{
  "model": "image diffusion model",
  "dataset": "microscope photos of single blood and bone marrow cells",
  "norm": "groupnorm",
  "hidden_act": "mish",
  "init": "lecun_normal",
  "residual_init": "zero_last",
  "optimizer": "soap",
  "beta1": 0.95,
  "shampoo_beta": 0.95,
  "max_precond_dim": 1536,
  "one_sided": false,
  "epochs": 1.7,
  "final_lr_fraction": 0,
  "warmup_steps": 150
}
Rows from block 13, named by matrix and row number. Rows with one number belong to one channel. Each number is 500 + 25 x the weight over its row's rms, rounded and kept within 0 to 999. All counts start at 0. Numbers have three digits each. After the name is the row's rms in percent of the matrix's.
# convs0: first 3x3 conv (model.decb.0.2.convs.0.weight, 256x256x3x3), inputs 13-25, a 3x3 kernel for each
# convs1: second 3x3 conv (model.decb.0.2.convs.1.weight, 256x256x3x3, transposed), outputs 13-25, a 3x3 kernel for each
convs0.51 079:490498476473534489488519515514489485539493507507495522531448507476524459522519500506515478472485494486497494533512540539470507518494498507462484529493509519449500477500481481479479506522495490501495496495489493504525497493489446520525488499472505521484483526502487481487504541477473555507529484513502497481488480502513504487480490497472469494468518480
convs1.51 079:493502507528466569513517568540493467496472510485527469511498487512490518515507452497486549499487480515494462486501524505555499487511508516546522533504531484499507472519480533497503529493564515525466496487495520473514507523525522461554460538501525508531507486521507503495487512502502466478501464492497490500516509505528480470532494524514519505509533519
convs0.52 072:494468556463535509512487483498463512485478476491484506504489526550464515505546498499508510493497519466467504463552556507585526564552551516464457478477508487481491500483497477491528551509519500480506482491496499498499489519513518510408522521576483486503525470502485512511537490535532471514490465507505511494498498494485484480495500471515527509473495500
convs1.52 072:516469475475481527464492487514482488467511507540484503516508537516505489465497511483494511551486490511483465469510437481431524502472532495498461520518481560528548568464449424498494508518505540521523480479501484524523509483496487500447528467499476503521461505509506507516513523479524517495524527487528494463493533515502449522510473466472501524496485499
convs0.53 089:484531487459493523513520521498514464506513509484505484497501533467510508517499468519497497485506474502481494501490484528494517573481527503484515492506517493472493500480474501520512522499507506505484510515478487499495505512490511561485490534447500497490501512495518499497430511467474487487481505478525498507510503507512510504493502488486507489506515498
convs1.53 087:474474482479499495475494516505535513503522518492495478519529470522527492476502502455541477502515500489510522505488467493519495510516497475524494469481515473512512498534491509495519483476507504470548501502501541442496533474502553448508500512505518561496518496513543469483511516548550476521547489559514487511546508478487503480478512486475526540500502513
convs0.54 101:549475510478536521510522496504497490523498526502507522460515456500488501514520474496480531486476530506500525492495481515447504519528452525497469538518501498478502496519512505509532501463476515485517495491483523509516519480493469445477488522456527509505506487493439524501493469518538508494475490518488528525508495453510466464461486511502527514505503477
convs1.54 100:501496474486487510497507490486482457495515501479506502513494499518453522502479525512499533505490511513479531564477464478504507473539495512536504494501465561508470523508517512493490488543511463465500509478523497473486527474496509554546542504494521480473471522508478522457512508514520471486444527519502509460534481530488539515498484485478503495476507503
convs0.55 098:524476470475523522507476502485507506505523515484509487473503466516522501523441496495499518512469502505521511470485503504481519427471430503459511470516480489503502477539497516503515472472510506504510510497513479497492503479590523506523497511486506493485523511492507517511492521524470500462475484539505508492487480513493501479524520515504521469504471522
convs1.55 096:497527476487496522524532492525529531485489500523490515473572462513479458512508506499509518466498520529528471535487583464515456498511514515531541509481495525490484488487513527500487479506486524471487529487477516564482516487518452501495469514483508472488498470482521500520467522514510498481449518516481530499504472554521531430483520521491476520495481498
convs0.56 134:449515469489509539493503481495497516477524483501477481497530496524527475517546505478511491513480511480469496503481460478476497506516493512504495518503474515527514479538499505522502524508496466511502533516502488510496494481512418569472486538451516492508516495504516475523516484503558450514485511517504493514488503481532486515532514514486481498515498464
convs1.56 121:492504546491523529530496508521499478493511486526446531469452504524483507519519491480494550521491536458502459518487505481491491498471502484493489472529473474500509531454485465509501507457510546498525487507481516476493530515508508431540501529521500544477481504518514507512511530504485525486532517483503519509510488505482485460500512490502498550492472478
convs0.57 099:550547487445509464518517483463515538540505472532448520474544524503439507479530514516484505493495498494503521466536512583465554506491519466490511514464500505539527528528488470513481524461463505507495501482497499499502482515565477506459433507512506505481492468503473530481477471504479513470499534502483493507545460468487480508488493490506539528520497464
convs1.57 097:554482488528478515517505490473554491522507450513475518465475497484505507481498521496467494519502488489537501483501469452534456510472559509503510474522455521514456559498487499481523524477489499513514465538517523503490472508476549459510473489517529516484463550524534524473512484488521474525497489515493513513505553471513523474539514480493467508502483510
convs0.58 067:446485519478493483498507491502552499517537500514483488501483505494482516505475474500509477513530515492509489432451517490482462528480493531521494513488491479478490477484524513508489496514503487516502520508499506499498516507511476476476508504494505511511486486489506493503509517500507481474511492498519532516517513507495498510479490494480504501478497477
convs1.58 079:507525488470518498537507500493508526515487478491539490509496464495463514468489530529455490487509548457464507518538517503485536470514492508506478491504505494494537512494474480493547480528456517461492492484516507541538488495487491512462510507487510507521516474486513470521448497523449502488505491448542514478436522501505490506471501455517523456475487499
convs0.59 094:513505444504493535494464507492489487494483474509512530433501471535498508434446476501503510498503485500497511499511488538478503501563510491473493505492498505485447475509508529493467527492492491493497501494488506491510535507503439564417488552512481496469495496512476500481529476510480477537553474557496501506491494494510488489506499522505523505512519526
convs1.59 093:484489500463498492535447521519477476508522513517500487538523523548513473533475563511474510538469447529531524454433514469523470478529478537495546484525507513485507494492475528495484493516498470516490480489511526492488545489509552445566524471499556537495503511520559517481483545475471501525475497472491480501519460516502510500445494523487485524480520479
convs0.60 135:520522526477493448496510524485498476498568482522449502483468474486453441476470511488460519485510506483511483465483503509460519532470512477510494506510505487469505480522544499525450479487523498488499489481505498490493471464503518477477470550455523488541515479480517482495543491480475482533489521510513503517514501524493475506526496477500495508507495499
convs1.60 140:512488497501482543500530448507541485499478503515461498505526520518509491523527501488478504509510519449511490503520477501526476480516520456503512501477478501484492576500476472516494464496505497508484512467489488506464539491504478450498513506512463495491518507435497546499519489498489522507489520496493529519487485492490512469511474494458504534486515516
convs0.61 092:523480490491501540480465508492488501493489492488515524516467511521520493538499525503511478505497489505484516500482499511497520435498473457486487514544482512506497504476501537454514502513501490498502482510489511491512514522556501477453499485487527512519492493494503494515476470522526510536512490533498507488495497478500510528468514482522509502505494504
convs1.61 094:483522500466499533479536497481527505505535525515473526518517506498503505484503504527484528508480514463505479496490554437535476507505436511512476552451507506544492538478486504532507484458523518506530498514521499530471483510479521506529496479498476516461489504536517514439499496476479485479502482514474507508498481498502530534493524469523489487497489504
convs0.62 096:511439524508459523483498535526504501518523481489505515476517513512479521539457470485496470521491497490516492492464468533549510483440470506556505475495473485479490490460500496514486489468497498472508487492504489492501452479451481512500513510492506509507505503477495484499514546527471527509520470476487502489490510503492511466483505512514506507488509473
convs1.62 094:497479516478511480519593503545467467472470522456501505540499528490528481504489462444527479554517552511468451520559480491496492499519505524498496525521512487464479474503507459488464496516529531514505500490476517493509506519539496486493499463547478465467527508501515479493528532484479509516477476515533438484530497482473477531486511525492520503479496527
convs0.63 086:456496526528571498529528558503524508506507527491520476510482513513516499484524470487496494501495494498494498465506455495509482424543511556483499505539475491516474486489527510506470495515533497477509478506505512494493511530495544481545472480507476512524495533503491497497555483529515499482504499525486497498489493505514498508483450493509457489508475499
convs1.63 086:475499449549435506461489523467518513490480495479489459558490508519547517490492470519502491523489474488492527504481543499471449552469552511509531500499516513469491509469523499493481526480546504498490538456508527478517498518507468504453521469502472499481502487500479509503506508513503492494486542428514533459482493538505493525517539516480524510493492509
convs0.64 100:470529524514529514491500463522494497506543485466495508483483540483493485514486552482505488505503497519493487549521532557499517518521500478516466496532511512535505512483521502517473530535480535518499516486486510516489497540463489494503484505452503493523512473496510490511558529518540445575532530523487490514500483501482481492501508511521494505526529502
convs1.64 097:497502535514519473518458517486515491479487489531538491494511510519491517460531512490527517530513513495516518478533527504519434505481500481480545453486505503498540496502463519502500537498491515533488433506484530468550508432525463507490546483501494510478534538496469516505469472536443538476516497502517501496484508505499517510504475490504491483501507499
convs0.65 079:509539532479509480496468495508492495506503445506458497461566497536509523552513495507491523478490504502493479470531521538510528498492460494510500514529527497555503503529495487511520494489480491502507461508493498483497512570490542444523510493515484523474478486463487482476531497565521497514491530497522510509494473521491516504509474496485462460472515497
convs1.65 078:520531549527495546484481523529484534499504499521505483457472464458510471524455559499507499522503532484480527506530517510505468521481486513471510519475482463471510550490449477496530505529497538478518503477477532481518492458508497563494524497484491495465526511511487505485495469463534482518463525457510502475526490530506460475503471501494527527521481521
convs0.66 082:496529492481528537519490524492452527480523529508512503550491492518475502455468518494506504488509504514497511456546490563554480465479501503509496499539536481489474458468512487515495485526479505486504511506506510489516480507514474448495471519497496493504506476502512487494503573504464516446516513534493493499488506482506496510497489466500483462493451472
convs1.66 084:497454481451478481513460503494508520478481568504523489486534544522537505470505442484520534522529492473467495519506527519519456574453557548491482520503496526479501470508546496499513489488534494475497495500509475519456486487505486573544476583526505484466484522537504461506513546496514499512488463550505509497560512552496541528494526543516542532517503527
convs0.67 087:537479473471516470525471502481501482478497499487509512477523484448502522491509490489510499496476517493495496429530471548521521479469496483495484512477453493496505484506495500487485522518508508490512500471499502497491509455527504497446508465557485511493554490523489533497540478504437509489475501560504484529488476481515485503521507497537504518506498501
convs1.67 085:492516460499449567493559459521515475485470536509515483496492500477478532520478522479491513510513491491493501524512502470529461542474567483496525504518513513487556496509434458498516474544477534495482517491505511536497494504503517487475468531502502504508507486508504482506443476505495483544473479446471464509498522490501512502511512502519506436513482493
convs0.68 106:453476487519502486479473492504482481475523479463481510563512456577507525518478500505501499519498483494517521520469499527448458493493490509477535517479513508499477525498512496495487480477510506504492484515492491478497522610516491482494508531478514495513502492531518472505553520493540460466524471494516485500503505502505498495528517520505494517520485511
convs1.68 102:505513536491491483494515484508480514502465518487509506504498505479485434511534459502508478471530497520492492507492520507545494464520467524502521480514499520509549408505484512555478487534491528494478528492495511489499525431495506523506521441474549530467466482495510494487481542500517530521510499448513533492527513488521513492491487487498497522498491509
convs0.69 092:561453526487512512517484525516496486502465488497495502549507516492543513516471473482513490517481491483473496564504450509452546491496550480476512482504513524509515496498488497519474490481504496511501508490504488492497487507488498465466523447499479493507494518530496513497541485592426495507539530513509510526511482507478512516506519498505500500472472500
convs1.69 092:516525505480493545450523499507528464458525508491526472515494486471478507542497492500497539490505464503503509482517525429516504551464464501503478486475479531556517512493526515510506527478496482557445471497522456525490510507471506533471491513554508469459458530490515451560516468433489502615475497455539474516491518466505482534480503555497530502516506483
convs0.70 100:498497530507488501477483443482502466480500484493502518529515529485536494504519544486504515497518487508499475498454455448481509484559494497515514476501474477497491511495509501498468535504509508484502521483505489499488508500492499459528522465518509500498489497476473505518499537511503528475510428437474492480473491507494501486511493487529523532538525522
convs1.70 100:554500474500529503488494495489508523520505496482517488503505507473480502484478452524492512454493493496454488511472494460484519539550488527463511543509506521473467536499482506511516497544478520542467528507487554498502468490488461565490470476511501492525512504527533493515513556490515493472482485493518522502498520479540499481466462472466492517486506468
convs0.71 097:436506493474497476524492534525485526523519513529495480456536486519500537473490500503519496490507528506514509464507496493498504504532415505475487507546481489525472510490514497507497518496515474498510520479482484505503527514463500430522499490451511500501502505510536488497505511503541498443477506462500533506487496482505513480524503480498538491496487508
convs1.71 097:504521479503485503511468540507504520485537495479527468517527505492500471497495503491506493530490506485489514511489470462506479513481519504506497496447530469539468475501561507510515480509497491526505521506489437549549498486516514550530531468457491504463503499519529531476503505509527510434527477505478485474522515476468495530486517500508462554530480491
convs0.72 104:492459435482429511547556502475476489514543515549497474475496442483494492470496519470463499503503491505539485473447455465459528479445456508505543529492487491501480490502506492523517502516511486502479504516512522509499510535501447544520487480487497487489481489499528494530509503486491485479496466497496523511500483478507490493499501495509529504507527491
convs1.72 127:529498498497496487513496485511465499462513523529519499467473493442485520484518519553483497531463465503512490507454501505506506479510489499487498492496554488515497524511519537495515529477434493558487470500515534533492501468484530530490545553474481496507454515488514507493466489536541527474513517485511488496478452491502488543541497455574521476499510512
convs0.73 111:485499495573503483513512444478491511523495479493511506478448446507508551482483443500493484504510505472496487511484480511441552431514542497506502520531489480489507502471503496477500491525521485503503507491503500495512509548555517510478522504509486515514514507504510507484523460489506511481492515458496486535490498509479498511556481497496511498481488505
convs1.73 110:521480504473504471518500521487497456514466510521481508524522503467479469544539519496525462544511481503499530468463553488568479473504491502496513507500516523518486506527465532518492493464512480452551491532498471489532503480511522493523480454506470472488486519512491462487528489528515465529478548505501525517439480519501516463519501494499478527476522478
convs0.74 093:520514514525533542553488524531502494492504510505483525532505461431448464483439473477494488466469492500499502474487505481494473490500471500501498496499480537487479485493489520520466536505485495482495504484497512499505536487518517533572525496508508524495491493484519488483445462455538453472507512471507497479486483514520493498468482507513462512489501493
convs1.74 092:485470503499507493486505486542444475504507528506556492488510491513545552516486471443511512488497483514499479538514513505527478493496509540491478497522501457496536532503513509486510481495517456447496557491501509500509471478505462502523473522501539513483538464530546513476504477482544499484506494533477507507486523501465499519484490496492494458524537522
convs0.75 105:554491497503536510456490462483534524471509512518485481516470472530474538468513484502502491487505516489504503472529469482457520443465445521510487478468545503510494505486478481555510473515509493489500507480512481517498518549409512547545435496536498526482524507517485522506462523470504486551491503499493485489491483506507491485500505472488503494521510512
convs1.75 112:483494490509525476524527548483500489499539481500480490494561502461466491474502482459503481541500526457478520499549526489521482533571505493490492500526488449544474472504567456492525532501500488458460478482541520536536473518515488485538526497532490508477547469480445523510514499546486506478481483501522469515470518447490491565507497533499497507474493497
convs0.76 077:461539489479475501460505506485484507501517497505500506457465532515522507476511539493510503495459503508493496557506533542502476568487507484504463487490491471511502476507502532462491504514501492486495481497490520503519475461495507518550455515541486487472473491473508466515487500485523476489479533518507485498473475512509500517498507485470476501499528506
convs1.76 074:483523529496491529482487517505545489513462498489470521453461533519509456482532511492492517495467501505525499466526497568515510466503478506507489512488511489522512511433493475536507505501546505485515486552440487503527488483551468504495515513491516512524502524514508518528481443502484485469530519485486542482504505527485500481503480514519448491530474506
convs0.77 112:497529487504500463523487537502502486491504534509499503520506534525542479492506472485484488495521518495495457493567516476540436528514496490454486490512498518513496522499505456483489509488508487486526484486507498522496487521504489470524488510456493501505521491514484503508525506463459468453550543528526473520520495486518484512509483528476495501532473522
convs1.77 108:473462506514490501504508484460497520548467495480493542524487524525486498482516526512500491480532484508476520518512472501485548442468498523472543485516474516500550509475517514501525536497462515466508454509484507529501523486479459521482507517537495478480500505505500531486453479474489523522521508483515484495487518459471488526491514509481511504449523515
convs0.78 095:491572493502477495514519476524463492513494492527477512497459480509476433531514518500511487510499484498521485483504492495491513493547505512533499510505466493540481510525499466488493524560505494511501515490505497506500493483469456495543434490520497491490531499491503495527460535469502507526455490455523510519488505502474501493500468488482476482505509490
convs1.78 100:558486473499507490495504551531490521500479468524547496463506462571524515491561497541459490507496528475471544513452479460498466488552504537478524514502530482498467522498472486506534484524502540480477463499507511526518462514512459486521516515522455452509537490475492510522552490528477485504513463563505477527519523512513530489449503535492470509492490501
convs0.79 105:466500497511516507547527461500479512505513469494445482477512507507464512474564472490507510506488482499495492528478452543527474479498484484523506523514511498467471500518480516494483456515527496493504475494503503504492468546477503482464488516455514514483490472500482518476491456509474511459501464480511472497487487492507476525495497507519509522516491498
convs1.79 103:531464545476518495514488534453536487496469492533474500525477495534502492505504537519447487477490499483515511532516499459501449542521492505554483497491482506510468486482542482488503504464486490521518513475479426509475507445512492514514548498561506499513481516477487454468502467521532511538487490498494534467550493531465511495515477507497476485497476493
convs0.80 089:517490485537499511472502500516440489472514505471494532568522484565528476483508509506517484496506483486476505507477515512598495451560469456484441468514496503503494524490488487493501488494506519488499483486497494493502498545515511555522500498461503487477520484517481468500527497537471492466467528482479508488488502497495504491534483513486501504496473501
convs1.80 084:520476508485549474478488493492536496531473515486532507500496499499500502508501461506464503484480533538493508552433552480426473485528497494493503462490493502543522490464536528459523497517427510481470503514486498509533523497526465459485511482477502509511449519452521541499519469506512504505468555465516533489483520533493460489521499509518482513503512495
convs0.81 089:523516487514563520495455520502470525513488554493492502512498531509502494508478491487481515524499510509488489457498483511490463450462497504520514481512518508468492506484496485506505495506487489486503516499501507486482539468542464494502565492533515508500529493507511503503529530512508536519474513469495504484496496478487499490479490508490468477491502491
convs1.81 087:510522466502466462517466477518516492495498526499535513507509481516484446506541535504531473483507525514443503488523520497514430497492547492508498490528519491454534501544521497467501498498456517437535477510475508552501502485463499505529468566482494477512513459484484520505510490506528486482490504493527500527506547559512476501472502494543529488486505500
convs0.82 101:494527470506514491522511514508448525500501530511509482550481531472484475525463497497498508484495519520519501477492477492560493467531519498498443513485485542471481507463487499484559498535491485480513515482505489506507476501545496515482484501446524535496540502465515479505495535478503517493497476512491517521503501480504483497496483497455497506501512486
convs1.82 099:510530461495509463519485504482496451485497487485540466494518478561480530457472493537494515488491529500500455479501508479498511531509485488514486517510471540497477478495529496498492496530509523497493453554471468522531515478525519533518485480505492529495497527495485447498513504483509487506486529507475495533492540500482487487493495480499515519485542506
convs0.83 095:510471527512505503495546513509495504484511487497495500463525470439446534491493435508493495485491486484501493513523485496460473517519503489484483513497526498485464499519528498500464526490488491520515490489505490497497541512537534451487537524515481504479499495499479501488492527491499489499523480475503467473499480475512508492496501496474505511519486497
convs1.83 094:502477508473507471484483491538499519487531479477498581557536495488501524514485485534498507474541458488529499480499483529508526498461474537501512506478474518495498494463490545491531495511469436518456554520534480487470488473499517560499473489471488526522477498499516480506520511468481487511486470523531502494506502503485507516496516498494469512496509455
convs0.84 077:535513487498517484490493540485503510472476514497529529516489503458486497488507479513509496500495495496510490515502517461486470507561493504516509473492496510525474523493477482502484469483522486494510513492498495499497519479563516512511510505530495481501543492499498510485511489508472503501501529498490490528498479490474490484503512501479496481508463466
convs1.84 073:490485481489488509501522460490495555444538477491506579513473492510498550489504508535500491462512513486521502508479513537502513468518470508490541501505505487520499500458537472503528546530451505515448518444501502529524532521514528499491482543475481518463506514465453435518492502503497554546515517467498516480514496485450514552535544497496522537518516545
convs0.85 054:503495524507514509511495502474489489491519504489509485528536520530572574586527558488485480492515500484497495594499589533537566552522587495511511519516506482485511471505492506498501512499507486488473496516493501501498480541490491549543493532502489484480467487502483494508496472481492483498506496510491503498498512499489497495482480480497516491499508517
convs1.85 089:472482483472471478467448475494479464518502529528518525541502510547489515523503505522490478512509464519518483500515521514514539475477510477485496495484472496484464555540546505490503468533468498545521512510502522482482473448518446471478475484488523498453515480445539481450497482480525508521544499496485505489511493506523503498500513505532520512508488526
convs0.86 099:520498481527465481481495527533498521506513507484498480568521530480512470511464491506509504509477488497499519526485520512494459563501514499501499478491497532494457492489474544473509480473499496500513511487509492485513523518450470543509537482544504521483526495501507488514527516534470518441515475537488499508483489496530488516494519510480482491492516454
convs1.86 092:519521476477519496529479483525466489508496515483466501497493497495501529491506449499522496477471512515471493498540447495520484479530437547476489477493545489526505497504542533495460528513490520480493477499547494503491485498466489487520550494522512525499469487488512517501474507534549499553484470463489486513512495483468530490502501524556502519480496532
convs0.87 104:535443449522492508505493465492509512496482466504516454524499492503505479506503496503502479504484479519505477425527466498527434454445519520540528476504485536486477506445490525512510479496494515475486498451478523481501443438548498460541494441529493497493527495509500521527497522459471544512492504473523537477476477514547490488482496524511501543505519500
convs1.87 102:529506508462506464504546463508464490496523501492498527484513521548519499511500453467479463487492547522516491522531503520450441488500539497479514515521520523470473493485530468466515493557534458531483537506471507558488500547469473542507479528516507477490514515457498493524526497544494469478484535472522510478455488510541452464491493488478485505481509492
convs0.88 110:437516492547533495436499518502494502477490514516497498513496517498487495497498502505523517505475505509508493504515468505493517482491478495541498487503503496506519497502444509513499449482549491480496523514462495481513475444525523504494503486477495509536520481511537510511527516483482472502502469513495489522475496510502480475528506496469516501513484490
convs1.88 109:523486495475525461485488501486503467512518487513493491543490518463509492532513472524466499503518525509487519532515502499494483512533479492521475477501496501429490502499532499509474522513473477498495504474524459536486503473458495505453487521527510519491504518484465521531485505501511531514485454502540542492477484506515514489507505471491488523527483474
convs0.89 079:504486480475535527538524482495511507491487488524487492481463450487460506458511448498483515484474483498490506549516471502512543523526555547506472463486535511491484467512507497556481521499510491504510491492498503492495490520456533481468473488484516495498485505520488514504508484501475465519463497455494507499526504521511506521476479508520492493499479489
convs1.89 073:496466517471504477519530557501475514552513474517465520480525538537502514515508477512484466488489451527522501449520504490517504559506495458475498474516539526508496530507480514470521512465503503523479520513512511498529512489529526472519513492475552534548510486540513506472522525544458536525509539499535465453422471465527490473490523475483514487519527505
convs0.90 097:461507495528502473493508469502512480480485513486507495477459514517520496501466514494494505500504487523499478517559522522524503492508534519506475493476509467484518534522491513491482500501473494492506496484500500490479519452502458455508474521480496487499528492507505494490522527491515509475471537499499490504492489502505479499502538497512486543505480521
convs1.90 093:522516501555538464484511528484511489522473533509502488458552494508469505492509515514486489494486470483520475473492502498488494477442491479471505495493505517476513518493460530491536519503464494494483472512492508499474483485490480508510527538483506485485501500489497487551504467523499511510490495501517480471523506478511502475493526476458515470479512473
convs0.91 099:505475487505551490481478486502512482513491483495531506477524477476528491487501528492493506503495507490499513492503469514497518481478516482502482518498505487489507507489465516511496473488490520502499496498506505490512542489576507507484557489550480494479501488492494484487528502518477493499559485556519496516487480511500505528478521480510475520475510493
convs1.91 095:519525473537490506486525497523508501518505464523496535480483508485496487518462522488523502503479510479492476483539520458503440527486509483524486525504525507491493503513546462491430526517515507521492534451513450520470454507486517519480434529457520530490494515479499499541457497485487543471460463491512524470501525473446542461510499497488527518481471512
convs0.92 077:504485502531490489549515522503499479513478475503497484472562513474501476521536529506504498494484484497503483485519525484451473542490477535516488488508508492504500491509496522474488529494487497503516486491503516514494514528559509507490507466517511508515481483506482513506508488518506499494493471535502508493480490485498510515486503489504509512506491488
convs1.92 074:516494442488478528536484495559468519483553474541477560518450471514517498512461520472509497512492505498521495517495445494519556479484492473441494534476535478485506560490501504497517539501540482491528512497521522514479545521492476478485468455511467516552498504525511508489502522495545471510475480511479471475493485499448516501509483497480486475509497523
convs0.93 071:481475539502488470508531528510518516510493501526511521508517473549542535507453488508509532479485510528503500492487486475527473447497480529516501502483477495495501519503515481481485496507495491482510508476523502491500492530527474447531474512517531518508495484523498472499550480526508465461506495509511519489484479481507517513532470490538521503508526524
convs1.93 078:503486509490481512490548505529489517531521485486518459516480508513501501493486458488480497494502508504479519517477513483468502482549433502450536544498511454515480539465506482544500490516515509527493486499471501492496542458524469522510499433508510532471488531516517474502510516494477475494499483526482524490494490499487496535440498514478506468491493522
convs0.94 071:490522492465488488509451490495507507511484468524475518483496495500461454502463496495494500495498494479499487485530496542459482494521537480496518509506509526531494526500489502509483513487477499491490462477488495479502527531523478472501437550456490491463519475502482484494538527528478465511500545536496490513506473471477502527503481505483506495510478528
convs1.94 070:527497488493484508511449520489511484505511499514475511487494485527509540504547468493478482511535509454524491514494493517557492524457476529497480467515444487535495493520495515493504512487475509505480453461487518476525524482525496494474482523514500510515493492515530505547474487458521504499485453455515528505530527480461479509485491471517495506464475537
convs0.95 087:440508493481513488501483529495495493500539476505522474499472547535491476467452491495505494485500518501506486505524466498492540545488529486515510475497486484522501502497494479480490520492510501476491503489482501504496514459496487504488497503431491512497481469511494516475508519551489500488517521460479503525489480493487508499506484535493490518483499517
convs1.95 084:504498510502456497504504489482527499512466509559478497482535533549485500485518509504514462493520500491488504487498494488521466511490488495499485504517502493483522534499481518510506498555454467515546516525487486525466545490526482454453484527500518506508484509506504510518505465494473502485469498507496532470494520490493503535505514506492481467496500491
convs0.96 124:527482536439504518505484565532490528488515481526477496463450495512488479469488476495486488504506535487483499433560537460509453484474476465516507509501498509517483498517524469510492505486494497493494510491495484514502477493501507461526537478495494540505547513481493481508462481417482488504524470480491520509505496494513485488489514500473515487485512500
convs1.96 126:472489505480488496503534480537527484488475531482509495523522494508523502520539497482491537449485501501502490503507452575480531450443558481508513527507491474497520509472522494449530444516512532514511466488486514504484517485454441532484496490453509507523515500465539453519512504495499513486519527530505495530511495496504485463493502527524489531496514491
convs0.97 074:508504516528523525495475527503539485502456492483504479504546502553513518500543448482485512496483489497491504550486463542513547498508538537494492493495476492542501523522500526493487505488489512516502501499501517487500491476508467551457467471492503478508498511485536511501475508498503454503488473537495513523508526506504492499510503496517475534516500487
convs1.97 072:501494498505491465495523520511468510518479519530524464529493521522513498493458511500462535485518479508481475493496509450490485555537450513499523509537493505520500550489479501494473460524529485513527512506511519487511506539507496453536520518520516481474517471494487526522481524532483518497540478493510504509501504500514499536496516491467505497496496477
convs0.98 077:465503500494499532473516478524485499495486498520502473527463515516500526468512461500492504484494493483488499500552513467472471504598506524539547485515498513501537491481507481481488496484518491493521486496497504500509514524542548504519548513532479492470484501529484507491512496541492529499516485509503499527482499487513501512480498472474474473516500452
convs1.98 081:533476531495487483517533545481517489530487480443537475541506544483486474517533474442492510471459467496472522478468503525515488500504529498493494499500503526485475464490456515484504484484479524473549524536475508510499493506467485507451484483517496489542529496476502497540480507463477484480457488503505513474520492498473509525517499460521506517517469527
convs0.99 104:501498497530487515530496488497504499526488518477516513453471483522526533507457468506500494527508505492494497557472491519519512549474527523483520475490443484521468532485520497506501497513500516508491510492506502491504468545520571486563484565530517494527459486457556473497490486501470488457462520455505503510495492516493503506533493499516534516476490526
convs1.99 101:486513480477498470526496502500495517484493513461478473482526494438487485501542537522495494485487511479466499440519475537476516501516448513473498571473534508491498505473506527489495533442477478477487508461543468515520499440532470506467459469526464503472575538511485509493557493480513479501506509499506523494472469531536489517489497518468506504463514486
convs0.100 105:479507482449524526444544507502486510483505526498466500497484511471478470514482504498511495497488509512488514557507518456481428556484534497518494478474511507465483490511511484459515493496521505506517489477484487508510491472480471491496512512521510502505497500497490518522464498526577530423472544518489517516504459488527495514463501493497513499535516471
convs1.100 103:495459497546491483549510510538497513491506493472519465489505499535498544497500526540519527481473480530525531495508461557543539491542473495535534478514540520488465517478466498499499509518494563507502520530527478516521473485475476462514483500500534489517484491482484546491486484511542454418460523521483513473465497515509508531497515498491477503487466510
convs0.101 119:471522503477545499462483492518501476511505507483496507552586519500533494525474535520489480509478497498495492490484486504530514470470516519483536492509476504474524517503485491532486511516513501501502482488504486498529461492436516485461506463515455516495532488484507500509525532524537522557479512529520494498499486508489503511488532495480504519499488508
convs1.101 113:534513487497452470499518504533507479512452482480497520497475471484512509508447467484455505515495487521550482496490479501458499510502569444465505520493488453511477541451489524487553532480487515465502456503473489510549496486487537515479545502546486460525532567503497477524498507514490505486484508498497472525496469469507496480486528496518514474532497499
convs0.102 115:487473511495562521522510504522492478507522503497499501504487516510470509469503541502503501517499490529523483498496483512530490516512450511536493521461469516490523515477468522516522508527501504512505510517525525513525470531512511453500520507469505493532495510500494517500552518451492550516504463490508502522511520493520501494518481517520497523490485498
convs1.102 106:501521466476487512473522501501507473519487495537521506484527532507508500493501520478512526518494545518477544534498478495487457518519468462499492508540507532475530510530456498476494508501498486537478527490551523523488522488481500554476473462505509487502486492467477481480528488554490493516516472470495490527506495499510481496488484512464491497492480487
convs0.103 114:486567546476530439505515511505478499522520522500485500534499487486521485460517526510512507486492515507513503530524529501463542525493493497523506535516468474471493495514496472511518480490519508504517486509511499494491498447513461437540489498450501531509503490492501499512511501479527507482505488496538510513512479497495512496530461491502506477505480467
convs1.103 108:484467507545461526517478479471545496559485511492505474524519524476505500513512500482502529482506481545488474478492484450528509479499479477522531488498532472466533473507463500499511454523470534488510519505483519508471503492524444534555516533476474510510482512514551509475494502520489480494492508485472512508490492490496481453535502514503508470502541468
convs0.104 187:488501524505485474443531553502492515486421536513535463492520464508517516463534505511503480521518491492491511467523507521504459508555450493500539478472487482514460533451507471472564521468502493510509476460490518510499497535491482454490536493503515512505465519522507495518489544506477505483509482494458533529506487476496499475541514509502535520495480466
convs1.104 203:482479509544512464483519504547480497452487538510492499526479530511511472495514469477482548531521481510492472506459500534495523479538505505507544488491483494463480506485468464518498500542473482518497505520463494442541502513486474524544482491492532516477504481511483492518489502510506508500489505485518525498472509485538435519475513527479503557512468506
convs0.105 125:499462507476536527485506482511465493490529508507520488501525502529480490524501503483522498493470499500496505493534511491501434511459514463488502486506533532507460536477526496546486479448484486515489491479509519492492479573507501517490502499474524518507510496477500518498490528484535502513522499472480513482512468498501508490482500497499504511507474486
convs1.105 121:532504484486457510480504474533515500443483506520515517501507507514497471502468519483532518550482465475437558468538518557517489475475492530502465433488542500534473527557488527453534460545510484484502536534512493461501500518477477462515515450527486494509519473503482489473464462485490504483515506499479447504507541516504493514487510498511497492497480507
convs0.106 079:475484460472425449404462484483499510508513531499537507439458462453462472490505468520517486512525519504505511504539537483473483480498451525516499468475487460472489534496502485505556489478494500521502520512476488503493512469495536499489528544512492489510492486497486510517488516495509500510513496505507529525510535510514519484522538513509546533504525505
convs1.106 075:501505510525473500512476536518480534477497498472480499486498497501492490508488477531511490520469496496478500460543491536520495533561487510481490489509474461504496534507461473532475488541520519472506503500479529505539463514567509513513486463472493510557490471545528484539449488529484463472521478457519498531500513513497513536469501502489502485489509494